From a checkpoint of a small sound classifier.
Training: soap at rate 0.0021, 16700 steps, batches of 64, held-out accuracy 66%.
Data: trained on acted Russian speech (Dusha), 26041 training examples, 41.0 epochs.
Rows from block 2 of a small sound classifier, named by matrix and row number. Rows with one number within an expert belong to one neuron, the router's apart. Each number is 500 + 40 x the weight over its row's rms, rounded and kept within 0 to 999. All counts start at 0. Numbers have three digits each.
Before each expert's rows are labels from the 100 clips, of 14976, where the router gives the expert most weight on average: "responds to" is what is common among them. Only what is clearly more common there than usual is listed. The data: acted Russian speech (Dusha). In brackets: how many of the 100.
# router: router (model.blocks.2.mlp.router.weight, 8x256, trained with AdamW), inputs 86-171
# gate: expert gate (model.blocks.2.mlp.gate, 8x256x256), inputs 86-171
# up: expert up (model.blocks.2.mlp.up, 8x256x256), inputs 86-171
# down: expert down (model.blocks.2.mlp.down, 8x256x256, transposed), outputs 86-171

# expert 6
responds to: emotion: sad (77)
router.6:425487600531530441488432599520535471432461552555496440524462480415525557484513574519554528441506528553445467433502425552540542475480520513497442445471498523433440519504485464493563514466498555445502560485497543458477513498554430505479537477503542454497553542
gate.24:510466490514511492506562453481484478487482531468474506492544541514534628522464582489427468531547493497503489518447456466496552529440523524492460519492486501501559504491481460472442469478471519549430487527508577552445533549424583490534486464498546523484428521
up.24:452548490579455527440508517478497517521517442507513463519423475463471445470537504550541509447480492547490523479502587510495483457581470501558540388571492575459463512564534539537469527493515498409521518529513456467528460457524481499555537506513522490511617495
down.24:526474535494541593494405465556497490532601471447536460488478487552575455575451520493465466474501615483482468493551525531522462447524588434533462436483496507504566517451557501458530525532451516516563482488528518500506565464567492558493472526521510578555548498
gate.25:482513523536551440517521484481532467449518509567488518441565518474537528449484456435514522496540546475464489448505512492447508444589508520520483539524515470567542486457548521516472551501526447463527440497515522564527470464496556524463492540472471501410500518
up.25:528470457545464527513450526534482505524509493437496454543444464514512498545490507531479493509497489559551476521499497503514500500462541482521535497556514534433440494532398432477468492514509514532514518523528576479453541532489490450540450484517557545558491453
down.25:528455520456487518495529495542484492577483522498468437506525495517455542552491494551514483522527446496411539499515476463502468541508525523448432559519479440422507478434509477569486543573470442476474473475564417544509522550457480450487575479495486522479532512
gate.26:501510447479446537476533368501437494458492523516481531525525520493529517478468493556507550557457555569475488446438469487510503490550501454500527513487485505482517441508455539472548540477510497515488462573530494481486567501498495520510470490422539510564521416
up.26:480497466483451495469547489453502527467507527483482435519508448534477520540475546483448534568523451489480475476474577518517494508454453516491534593482499480554411523492457517450485549528492493531437523522506512480404488494539501456502443564479452513486499571
down.26:531511554528538494548539481516498514530577508436486501552518497431475428478492519480523461524441438539525547477561522435493530487514532520424566449495503547411577476531552484505509438476468478458449489504428518525601464531508530472501520495477523478532507439
gate.27:486506453526574513475530513501526605525527543536490475467495536537488511431485539522503483484597482448518556474521534482527561523431457495565492487546665492489587549444539512464479501537538543540486496496479523523484531442497484521524461544459497515467491501
up.27:493494534504514502422521469565467583528553493479457525525469521543472501501426493512533480516577499477510488495505493473506513492432477489539485507536610543457564486502436454442476546520521534495404522462460509497546498466488510559474473570464452526470532510
down.27:433438440543488429472538536583544504499492503542543509500441486566530509484434435546439525471505478529514545445497537488450546506532413531518488546472465444555547495537542479497590481591510513510541485426499491466524522441532490494510554448451455471530506518
gate.28:454450449448526466549507572531536570461531505546454521473462525475492488495544471563490455507516465543486574569496451560463466404552478471397521489482551507432448476482525521527545538472523462520518461519558460472519487483543553471501575572461445525566520548
up.28:565556534590496503552450453532485419565500507537516438477528466524555503558526446489550544465488545505492546396510530527513459481573533491512521493495449539577503474481475526471530497497566462549444504527487568566516558484493503484535413497563561470507512459
down.28:533472478500542548458460484463490533458518574584490469538493502496477493540538516513530477465539531549513444479501518551420519506446503450467507494553477542517568478497508508447501460400515476525529453476505420530499501509453539502440478544438530537593455489
gate.29:522532459433475456456529490502543569412464475473551501468522498536492544483427525540401469476599557520443530497510508582477396476528535482441530497477449472545492581453552579487510560507511513460504458512513507547476603478493451519553451494528493510437527563
up.29:495566437559493501485462558471484468552500484494461403455472540487481478498591422485546475555478529491504542495533526486540483460441433561467497475471563438509517469592419529453549471527442509639482433510465490462504404470513555539485514519534481524447457422
down.29:575502461526514586477559541489513495471449432486442478502461462474486514454486551494435516554486601495443518481507471475467506610552489472532459473491431474504446536484507561469425494501470502476550412529480520487547470483525515481520530482493539484473481523
gate.30:529497510456532489436492508448471485522543538568537485498482480524478498538512441554524518559559548513586463460485501431505492544497441554489515494510532552474490563563468578461532519457449546487519436475461453567442499484426476516561435468442586436509433471
up.30:523505481495565496477454548573534551493478514509428505553484546484502477516530523425513464466445490488455473543510510504534478542536496524494499461486548507544472495455556445491496490498502551465501634506524460486565529568450543457475471484535519514563454440
down.30:517506475478560432519489539478502475510481484528478522503484512382505520523596518574598525538499493512501533466476493445499501508494573471464501478515417583502540470565453524524457474545489473528548425459485546515495484560442507502508462505433475506525563489

# expert 5
responds to: emotion: positive (60)
router.5:460466461529476486605503480528500456460473443548508491540518438446513484508482508581495494558506470511459572524441497490487468572539548493464502526499479530451486526502555564469459437493511492510452512504439517472519511513496457621495459535546492424486508526
gate.24:434500543500493532538512538449543486452561523519486455550512514486551552514467426564545453560497564455521531446439532532523487465474450528407570482568485526454503487516476534473485515527521472478559507478471515459499456484472438494525552411494577431453538513
up.24:542441423519504501452551498583465557563463507540453514535479482529538469530521548439488533456477478531468461542583489466493532523478553479606420497448512465500504453509484556491520504482506558511461518469559494476480522555512545463443469534503454559560483470
down.24:503478518534539515470560516503555467463524474509448487475498493552554477439482454532472458464439576510564527401519511522503505555591539485463546550547518536465492415542509527464383461554566536490484518549471404473418538504469527535511461487463470483529498461
gate.25:562471442450547560524517512431424475512492515441535583492465408579531502490541455480453571521535469511517475518561549518539491495499523520469539513560498477517509504452467469573460540472534536412485511517490479514497459426565492459491462488570496525425530494
up.25:477565555490476538472455526508493480564451504519566435480469503482569507456462483473530500488412456500463482555485438488532485431492560494538493486500462534552482540522453454532490469552493573509482541589452538493432529501449529497463474518516504476447558496
down.25:477542543480500436477495542488449443550519494438471497504467527571495510474523550469509461486437483588497499513505578514488466430540515485538573439421412501492478512477501524490528495516532522459457431473528531583514506524416510480508500535536535478500533472
gate.26:474512523479428516501518492448522491485507507428437514538540426511489447493501474587553505533552454517479457481583438489594541489480498505534503494490559500445477492478423531476538507436477488546492480516591495434569514514466520589556505447502482484494420568
up.26:467532491443452543480442548405526506449514484429511540569511459545512474482580547528471479498530446459506498517511481538546513507549505537508503463491586460474467439491496529532605505489543450504525477520567522396500505491487471542542520459542490505483438584
down.26:477549545544526487553491450504426460505529480428520512492473566467529511474492528507545532494481449500514469528541567580543421528532461444470546447555522542473465537500464476508486536449464467475510552520525511519479431453505415388450481495478578530518470540
gate.27:552490533477480567514439518465568478451474497502475458479464471467441561564535476511500497529538567476445484443542490456459571513527510449435484529430486532424465502510436500432470417514523491486472507464542490488526522467491471556500461546517551542456472506
up.27:489492571477480489529537492502524560468545473465553498472550493555486513518535484507563455508501478511530535474540499471518481498467498528525502516453504417623544513475518546487415592490478488476500544440465550552425443504456524512477548522506414469489496452
down.27:441567510435512593598532543516456488503480525460470480533495485465552573419516479583503447543511475477431462504538483466520458548542490483442569479503509572506514523563559405471532536539499517463516464514487547456487499478517549462555529558468492539470507468
gate.28:498516526508462465519509538458497485418465462427473543567462541543458477456558525486489466482516558417584532510569553501480557460485530498493459513525464526527575530480536480442524557489447528482534515443551474482514486400516458480508495494456501397519471451
up.28:543440502473439443440507531445479517497498483486491533539488514481488490544535551504493443437493552437539547506591515525489518496528538503509442485509487544564568515464521504470558545466435498525476501456571463484489512392496452446507493482472456439500463465
down.28:561489492511468517511600420531523531611562528472465515513433468528412524524492483470547490566536495520504551503531480500455486476509542503403452522502513430498442560444557495513484476503526461471467528476474503503510512474465531497426458543449484426498510455
gate.29:468465484519407552507546507486442539461541501453531458560508526495551505465516523551517434615478610556509498507492510502584503535549460484516469543563509506418456496460460485434553457496472475465461480530517507504496474555543529463508468453519584466564432515
up.29:437459446509410507486517454476440454456567519442486457561538559503525471466500542529545464574469562554499519480463528529507452519512505454521485520523487555466451487454506518439596463519525433528524517561517462497514488517497530454513530458534577426600434577
down.29:461493505515569529588498495462454492486516507525522540498537516568466509474432444505537486501480477584563506523542464479452556505475446507488503441455505454529465534456441503504486486501473491578543555507531499477534528473494423541425505539520488457505517464
gate.30:414522496499473528426557448489474492447573463548546505479502527538508537570483490511456504569559504488602532497510476511476435499552487570485465471535510438523482512466493485546520482510480510545453485501483608479491528481522488556450554449496442506548524479
up.30:572495467472459499530537559526418521517507514482416513504502481465528482461499559513490479498466442540491468535476552493486495505402490443608539579510477513490491499524565566455506520523528405452587550539447498530516498543453546457581470529494573472405524523
down.30:530499490545438570500519457502540547459479452496530526588430533511494487487526456550506498466480456529475517553489511501483533476494503527444486462499480453500631496580452489576496469477603423505592528512493578451504503562497495448518450490509519527520537464

# expert 2
responds to: emotion: sad (55)
router.2:505487482540492486542419511527520551489520552441459429475486481466484510504564494558532497527454487537466523558442495485462479491457534445483500513483553519456430471523558556481376455494503503460548517530491473515486567528489476470531492441507466550511496542
gate.24:550466610479480480508484547489471509489535532500373591485573531536427496448460495583501525464480476483552500529499529484552464570473545514601505463528520492532470479486455505488494474469548488502509483535522508493442484477519519479523526453533460471469531488
up.24:593414638506512466513429571526531544473559546518467573486555559513432464510443506537513472410502497576554517504554529490532542431464553449504505442578554521552489485497507405499446472470583474505443485523462517507522530513468521513495534500534465485515485526
down.24:486466479614477551515433440491508527562402477503553528530565539520563506492489494512469534495456500493404499483526534482401441422521491566518511549513472489440503493497544434494512484519489545539481517580468450447431491497545529503525575470501516474485530457
gate.25:524534474490463524524477507463549475410485465477485524524495514476505541514502480505517598552521530440509500509487430518591498456508528518465555480521547474514508464449532381528437450555530549534477489538488571462549486479428497507479498430458511532496563498
up.25:524512484512500485456539513516469513525521494551516501499489481528533477512493485532493400457449494554534486475526545530396476534539490475549455483460461461485495530515470625478584533426445419512501500501535412503435557546517512517543524559534483489499439518
down.25:441515515504555428512504517512447491488520485486547494574477479487529507457448549451500434493512569516480489500476506461534476428490448584535491514440496523465566529492473446525479543449477456543519493491444536544494477485516463510439509540430540477587481447
gate.26:537541451522433486510568447453492500438457477498485529510461567512490487452415507464528471473490486479464508511484510466421523560497574463449518523521491449571563443503468513450451581549559415521482510498448479497518490477548478475450473505556522465510481427
up.26:564523475549476516471534519430506470531474475529532486564562572588441464508511532505538484465430509520480569467471496477546493483405536527494443531475497512565497547484563421487529531512523493532556494505486491466501537474484456568464489493555459470535473503
down.26:490529530514425487481523519515446520509527560527527542472504530547521530540478489436496438541464522483519497506437486434498509528525476568455475505417563528475560557498551596531477486476503442481517478466531572444486553498539512568527513463406457510553415537
gate.27:500517425441527494515505519469461538482571520503541480555462552469472498535497500504479572500493512432528497443433512467494456442496478525499467548492525498549505451437585457513565535547543542487474466505464525492558582603517531546601557478517466519541561483
up.27:440523469462515492536488529525489523606480438489523543457481494521456451481561457502449483509485499508455506443538498485467436590534525487515503496531442454517568520455536409597472468567494513473488496496486536528483547529530466473555555471498465475555491489
down.27:520462517597471490499505518534524457457510516572531525430529488457443504523518505484438536519512531525570470487464489507474544509478493508511440451522478537499482498567462423423511478469497507580439495467489538508494461494613556441470542540566614462468517513
gate.28:544438471554545446499465546557516529529526534510578478446549442496553469520568522496467425490459462498499465498482569447521538550440526459469521478484527468522436493537539457491479531492490429516544509482481526502489562521459589553465550509515496456413447499
up.28:554452504547540495490437570547479509553535533487605507442510423512490502512543549473464432478446485501488480473486565464530558528459523472474503477461512476490447525548507485470504500491499395498526511435457527513452525561474545558442521552512447453406478469
down.28:541545483476485492525448558515488525469508512523470534439506458477478421553499450504560528512525567498436498547573555556535503486491560501561447525494447485462513467499465496532477489589517566530496436509450451497491552517446524495555472472500538575485501506
gate.29:514502541463501457420470495469475442494523544406574469452515546499519477543509516510568492455436485538426492494432519484505548461518555508513484517423473506515543559517552456456575514560459471500472543494527472578520476446506468452520501522509549554438570546
up.29:523479462513539527542571501544512518478476445568481518538477445537457568430479453475410538563539498513598521552574491513500531547491437521496510467610480490471491432499445489562458448468515466511561463477514536447495534544508586540480473481510435433524428439
down.29:462468498511503463504519500445547482438473496462506493489534518506533596496467518483484495516537431494489503500477476457455485541448502553548545609540494497519500553514459475477426512518537465436465514534485576510539483474517519497513431464519612443466467515
gate.30:509498516528481499504477456489521520508518510511519553504513480512517503481525494466495493524477441492559553507510408533561573540512501509470520494506519478435539560535480553506471482552527537479442573473443506511567496468488462610578527465529546577523439484
up.30:481541479499469464490555526511482514499519439504503494485459568464507502459525552572502498515536555568426450464428551481482424447470502527507485494493438499497538442526517457503501460478465449518484472523549497540469459540442541368503499548488476432562543593
down.30:499547490507542454512507544584494511499456508491513413434490490478466527425531523501501499484559453571435474514506398591584510425435467455549482478481487466472605564538480456538485460474466413518548507547523474467564548543461521474399452466531473504572457496