Weights of a small sound classifier.
Model: arch vit, norm layernorm, activation geglu, layers 6.
Training: soap at rate 0.0021, 16700 steps, held-out accuracy 66%.
Rows from expert 6 of block 3, named by matrix and row number. Rows with one number belong to one neuron. Each number is 128 + 32 x the weight over its row's rms, rounded and kept within 0 to 255. All counts start at 0. Numbers have three digits each. After the name is the row's rms in percent of the matrix's.
# gate: expert gate (model.blocks.3.mlp.gate, 8x256x256), inputs 96-127
# up: expert up (model.blocks.3.mlp.up, 8x256x256), inputs 96-127
# down: expert down (model.blocks.3.mlp.down, 8x256x256, transposed), outputs 96-127
gate.103 124:114236056192162084152158139118217179117126069101104172112157085185168095139092124149112134104195
up.103 139:109137099132167129112085146107151125100163098158139135174096142116059192116143129162085130082154
down.103 121:143164158141120143097115076147176138130087120106160096073130105135159133116148167206083099160114
gate.104 080:111157125087105093054066121076079164106141048091067154139081123105138128142062147100151110088078
up.104 077:114109142158145126140109156109150113108157107189130103128094126093081155127096108124089152152095
down.104 070:198139136161152170132148168123142118104163129154160157114066085110108112107096157089073130149120
gate.105 075:162176087132098152175154185125104106169132137076118134128170149136141167115103044168142129190105
up.105 074:140151115146078134122121189090113143136145095110090193089117176110075073143087121160119086209136
down.105 077:097127148112044116168151099149124083171185120114086091123113110188141104092135108093136133169163
gate.106 079:104115184145152150124132147183100151109146145063089142129115052155151186110163165141161097137111
up.106 089:115106163155170159102181074146207162048186079170123090193130123105116159121124100073124152092131
down.106 092:133099122139149131119178104098099134133175123163134102127107169134129094176131194084085142114175
gate.107 115:151104180102126122127161158189129109122191121097140147137075122147123096121136135139185156156160
up.107 108:168138112156174081157157132155134147123080118142134106087125135082142131098182143114171159080138
down.107 110:116209168170141127111207105119171111165146137157182129151101181115077128138087100102087189123100
gate.108 112:113093172113098135142132139141122134208162139087135117126110133060066107138165116125121109140196
up.108 105:161146110094184143128167160151107134119159130180133124119153149174177120115135123186180132079111
down.108 108:114150112158105143079154138137094143144084070147130131211081216118126076119101101137133081152110
gate.109 091:131120135207113109122132153054162100151130179136046096120106123115107123063082090100127108085109
up.109 091:136169107161120145089127185081183111150150190129041104138117101131084104062106095091165145121104
down.109 099:161143141113122046087120095144071121139135123120108114170122193105114113100134138109165117150116
gate.110 119:054106142157122139176102107108120134178101131093172153092123089128166141182132130160139123166154
up.110 119:071148124124121138148100117123095193140089131109168133079132070155083148202123109192126115123178
down.110 125:151106122107131144135128106074098114141136128219175147159108106084103060101178079113093105083144
gate.111 085:112118144136128150155168072158085130121163102074109160164118081163147145175088119112100131164080
up.111 083:152136106144095121108145139114171167139079165143111166070094161062088099059129104125145155101120
down.111 085:120144162153145173120186086142130118115075158149159130172147145147124105111115157150084116114121
gate.112 096:173119165130116069110148096115145102109104136171171125116074124066124113135091129115143161110155
up.112 092:130126162107120111136126106106133128111101167148153179170113082093085129100093185098096129126091
down.112 090:116131151146155067117204115140180115131143161100105074135162153153081153119139133096149084190158
gate.113 121:122164186142123103158184142097163133099116131121100162134155136152112167148114046151195173095117
up.113 120:204145084152101126139094122146142136173141091157179109141173126157117128118142127175128187167113
down.113 117:122128109145106131173144109141157101136080185101107117108145098113108157092121100102163137165125
gate.114 085:104059184086073213167094144165107117122124110100069092061134108174085192131137073078080125190161
up.114 088:126100070094102153133134134088122087166117111140128141124164097114165195142112137129097135127114
down.114 087:198069128085104114120134102153099070154169167169168074145086107128172102134100089100092079137205
gate.115 118:081135099089113143153115178105148130105143147090129134120082149127106097128139111104125150138135
up.115 119:159091153110136088154127098114137181137096093153142101148170116092165144135146113150120084114140
down.115 124:179101106147111086143132133151101164168112100167207140139074142126196121106052166148173136085125
gate.116 098:113154129105133130066138122131113158166141107106172130169137082147080151127132159155142138149189
up.116 102:148109134110109161080139171115123125113084108107083091144072151112197151158156121161118149087128
down.116 097:113101170081088202134172164143179113166102122119138139078135126104106123117108095157143160100155
gate.117 080:175067089131069060085102114141105129120069110097105166119154159093106119105151154140157092195077
up.117 095:101116127101143159111124184114143120127112107096151196079130095132164124110145155104150171128093
down.117 092:129178141203123109200123079117111077171097154188213146116105126177142131131138170120118111078120
gate.118 071:142042149208075116090131101088120122180117083113144142115093164112177145104130177089148170125111
up.118 082:111036147151129179138091157082139117112120146094094174138092174145106149144130075029107146154138
down.118 078:117102157130150102182098074158154106161135107094117159135097115102092112128137133214113186146183
gate.119 098:071152131166138110166150116174156127143150116083143185127109110079086101137124102069067123110088
up.119 091:199100119088158154101121120113122110131103115159125093136146142184210153091160143179198130162164
down.119 089:151131126120153127124120108133105124115109152088183122133168134153134093120173087130100153125115
gate.120 095:178147112119140099095099168105180112109140138187124190101121122156100175145127085142109065131168
up.120 099:198107118135142056125114093101101144153139148125144178123142081126142149080138134121095057124140
down.120 101:104112144098127086034156106145085113155064117111148093208112090136136091134111136050171109105122
gate.121 114:152072064074161132139118187079136129072118119069187179056054144099067105107073170153141143143163
up.121 112:203153054088116112087115172123103090088082077089138167075118106101079108116124141139131155148173
down.121 114:087069124126159158128107127127100125169142111169128114174160136117119134143093105114092170086170
gate.122 079:137099172122148150127187138169098173069164124118089072121121084147067178151132152134141148126126
up.122 077:141137105137063093171085156100155043172167136135148188113126177116160114134089138115079113152147
down.122 077:117129090134097103095180219081121076187149133098101158069145100045111142135158156150072136105140
gate.123 131:122220157181095117111094133123085111196088146158091091129159083155114143123132172139181118101083
up.123 115:123187149144071102180102142151134110170112137195112046135166075121152124135121195138197131116106
down.123 122:077134159109123133117173137145128149195139099147079130172128166121140115149077182119064153159129
gate.124 093:140081093103092167116074127144123117122126130167168105197149167147202151150178183135083163158176
up.124 091:118152149169168085122100182157144156118133133108130129194159110057130058070133088144134100109112
down.124 098:110151115107181149082117148123110114125112174104162123144169123065066148140114134167110088107078
gate.125 099:116110148190144140111137143160132147092126138186128132098133117132175099091161114058128200190118
up.125 100:122166163118146133150152138070145097156123119088126150163111144083103169115111158160158095063128
down.125 105:116114127151171124135201206124124124126122108129161138102135092146095082137155133150150180131161
gate.126 098:131106090083143073124095128149097115111152144158189089129134118178138126102194112132153141116088
up.126 099:161168126168112164138178159133131148139137121121100163134133129111142127114051165142075137100160
down.126 089:157139161107094090103130121188077075114096172113128102125149141090151113197041108097115117058099
gate.127 083:120148145065096124161106119114119096152077111119095140060072091135123073154152098130127131114114
up.127 079:121155189150093162095116121117110050171129134116126136141121165105075120170147079135079134113137
down.127 085:150146108125128091119066135155204135135085102085125121153169117056126138128107107125149168116190
gate.128 126:152121126080155102166159110123152136114118119185084101154115147096103110169135188107109072126131
up.128 135:108101125165112138093081160124097102170129098091173144097142139117146155078129072151132139131149
down.128 126:141110109117165109070135177154219107117132140114159113117104118131151152123097183145144138103147
gate.129 104:115143135073132132079096205116170139107122151139117111112120135121124145099131090145111053097108
up.129 091:093155096097097095109078229165153153149131145131168194136151125142125118131125115112138134136110
down.129 094:118123146080162138170134128102086175187087102133135075132169160131082147105173089127146161071137
gate.130 080:154115134117082132150096142133176193096094135113151162098102127164123139174194185127149118151134
up.130 080:129135126150125119140148153126193166119089093081199097108104120087079103109144167167139105126133
down.130 093:165049086111096207170108112133091140101141120092134116123209035088132068113210074167111153135184
gate.131 098:145154106097160139131177125053149137117073135142157180148142132164179143177196139123157060100037
up.131 101:152207099151157117110131121119184119120077149132164139126068127193105138163164126154167072096098
down.131 101:138109114107175079182105108107110199076119119142147106149125145157111125152142142128165137122089
gate.132 119:174208093162145124134099107139174227217135136146134105145091189129150157119126128068137131164159
up.132 149:170205063119132149131112138122167218161144111090123077125120199094149132152155115111146117149143
down.132 158:087096114185168170098221120144133074144131161139110176137146121125113177066090121201062150085157
gate.133 078:115145144090130160113117159088095122186083073164081114201192113087173120162186158134137129089111
up.133 088:170100096102121158105157095099102115173114152126105172155178109100171111100171211108168107091112
down.133 089:113171126138185125087126093118096104056127154141066150139174168141119129115117165100145151132134
gate.134 091:084173166105094139139148135126094148133085076142102167137132140157166125134132127120181095123115
up.134 089:153109108141115145137131096123137100173134116119150105176122079163124130119112179137094126141122
down.134 099:160134148111105164082109110131160175116137159115170122085145108135109092095103210110131085113150
gate.135 085:133122135179134088114117107115059104111100137138145085086098112086093071139114071179072122157183
up.135 084:141144125159160100113116089098099152062105101199146074100099133109088052120062103157138169114135
down.135 084:101157128137163137084101128070135077137196084142176064095095153075157127145137083192094156138122
gate.136 099:153167126189162115153124192115093154115103123136109146116121112117110082157141075112177110169051
up.136 086:169158165098146149124112136140132096148053154112094122161140106148154195113120168138205133184151
down.136 085:158146178092146129147162079214113085091113070125095156121126101220102110155133185099081124120100
gate.137 108:150135122116123184194172067207116115067188115129126076122127079121193133160096133192117106159137
up.137 114:159090185098161201143135112151131046117143099101127107116126124097161156191126101157124138139154
down.137 109:084087127119140066103148144078160189178130177126167151089126130170114149214122130131143073178157
gate.138 116:154126090129127097165110131157085086177131134144071185118152152131093098115149137100146129129141
up.138 119:120148207141122145095163109084135160081155137070180109101122113139125118145129142140092094086136
down.138 113:176147135144138116123106200161162108096145155094164089141145064143134163084122148159109083123091
gate.139 107:157142113115100140156181131098143127125136079140147091116153097124114072098120137181121078140082
up.139 120:143139113139125156143190142061173090129145081135138105109138104127094069153091102128117118156077
down.139 119:165088119131133145102157119139111136113096168165127091118072085109155159128158056112143117159128
gate.140 137:092182143117131097106097128107142128166100098108071175156000133149130120104125157125146145089098
up.140 138:124114128137106163071139096142117165111104108125128138142120131144157147135167115150149194135101
down.140 131:127104123092147147131098079032070096116115122162114169152132112040141104111088152089186088142155
gate.141 096:153129097120179071085071138148160120124125119104122187169138132156098146185143074136129126151124
up.141 093:092108142095116124124113114151137145143152100147114099077127168137158138174056150126148139122155
down.141 098:091140073168075151120127124070109131159117106172144124136104184084154118167106098162120136079140
gate.142 095:148126115132085129134160156129131140120092080114133148096169161205134130172167100085161112112112
up.142 093:132107136146084100165077114111124110140146162179168154124075113097093197107131096080117101110162
down.142 098:138181180144129116093119120134106113155138097113111124131136161161149087115110165126148094181097
gate.143 069:097158127132117172123119118165087173124186110099132124151097145099149190134151098100161090153194
up.143 068:056107160170089079074163148081167168102089146126124142108188139153142133129111151124137098116079
down.143 068:098137132145125176153112098151102095163142153131099179142131078115173130113106209149106175142134
gate.144 127:170143135133107113133177158095135173181205095184118151155096129141205143109142127181047148119057
up.144 122:210111135113099118141176142124155118192216123157149141143105136136178131149178145181061162103079
down.144 127:178132089112195107185137155140153109116107184106118143137138089108098140153098126150135103092154
gate.145 082:099165113066134146122172146113169109134117140104109088096124111200115156088102152101152127127105
up.145 084:141131095111094124130160124142113092143085156163073050109088122144163068099089153099143104148085
down.145 087:086108071163122168117116152161121157072141107127120066167109134213063088110124107168074115141109
gate.146 096:091169128101108142147103068121122109064066194110174114109146069148184109158134119102134159102129
up.146 091:170132134144126135121146147129113094153133065102094143127109153104119116068060143174144099194165
down.146 100:125108169117126153108114159142096112122174069149110151121135111121091168165142170119106119079131
gate.147 089:186034115172117117161106091159082130071115140138096114098073177149108158147134089138181133164133
up.147 097:161192109100119164122084107130126125128126082093150173175149135136115082159070164105126128128143
down.147 097:198077178126104108143132178157197063129115130106134147151159118080144120140136129116188066140167
gate.148 084:094168113125110150164085142170166102117165086177172184067156081131092141111157070187135131076146
up.148 081:123168122056120143155121162192125111116164078143189172088174130150065145115149073176123148117123
down.148 082:098086133068127190099098134166145156123119111094124163145144154134090034116171188138171126095134
gate.149 114:142096135135082098134123109072092161089147068118152111133168103120114169138128157156130124100060
up.149 110:136108122149136188135151143110109122126154154124108119104104126117059108084143154138149126103087
down.149 103:148111133128156187065147154124157091191128081136134172086100146117130100167151183124132161128146
gate.150 110:108149137122142134162138113131116135181108164155071164094126107135146094147067215077132074176110
up.150 099:130118145166144133135124159126135089100174162155079178172160108161121177118120138122106130153160
down.150 095:116074127173131143073158126152169082151181114136151096123112102106108115187075128109157095119110
gate.151 089:097161126152153125090147157083085128095120111100125112216143167162156177145158114096137139136181
up.151 086:099103127151121117097207116140106124117080147088143201186119150147078131072171161132135105097126
down.151 089:087163162108093078103106167137106154083079104159058161136111105128109151156156075081147155159097
gate.152 129:127052148136182120100164109098165094114138150089136098091105128110148107185150170160135109111096
up.152 125:152167108128156149114104079126146163150127160133119143161111153077086156048096132105166089191101
down.152 129:150076133154170100111142130136095083164206163085164135139082088111123156131094109084078117103154
gate.153 087:066140120078114131175115052086145086107153136128150119179092132159018109134115145107173094087116
up.153 090:086119114134085097095133111129091139136134138100090213103051138116096067093073125130131105168117
down.153 087:177072089125125127176148119160148107104189212107182118137137194157083089084144173146099109164107
gate.154 089:092099062143176084113135141158076076132135123198163132142159099052130144102150075123146102078127
up.154 094:087125165134098210161129114120158125195090136107032082124092152161126112135088132128108137169143
down.154 089:131157147107119128119192130129169091118135067197100149114115060122056093116201158110133137172124
gate.155 109:105115170132120105145169113104153091103104117197131071081091138136107099087083169138142101120106
up.155 110:111105125131132126162118072145134096128076124198170101069092150126055164096095098107095140143157
down.155 117:129116140102136152095131117080104137130119191082132128135150046166130172072127132087129144103093
gate.156 093:116103127115137188173075173091166130079105096116095141098119155088144107117153133100144136129100
up.156 093:151125050147072102063117126135096146191123176160141143092141124116081144135054116129142073101083
down.156 083:165146081126174148091126154165132206115176176126050128094098141180109091100160139130191102140109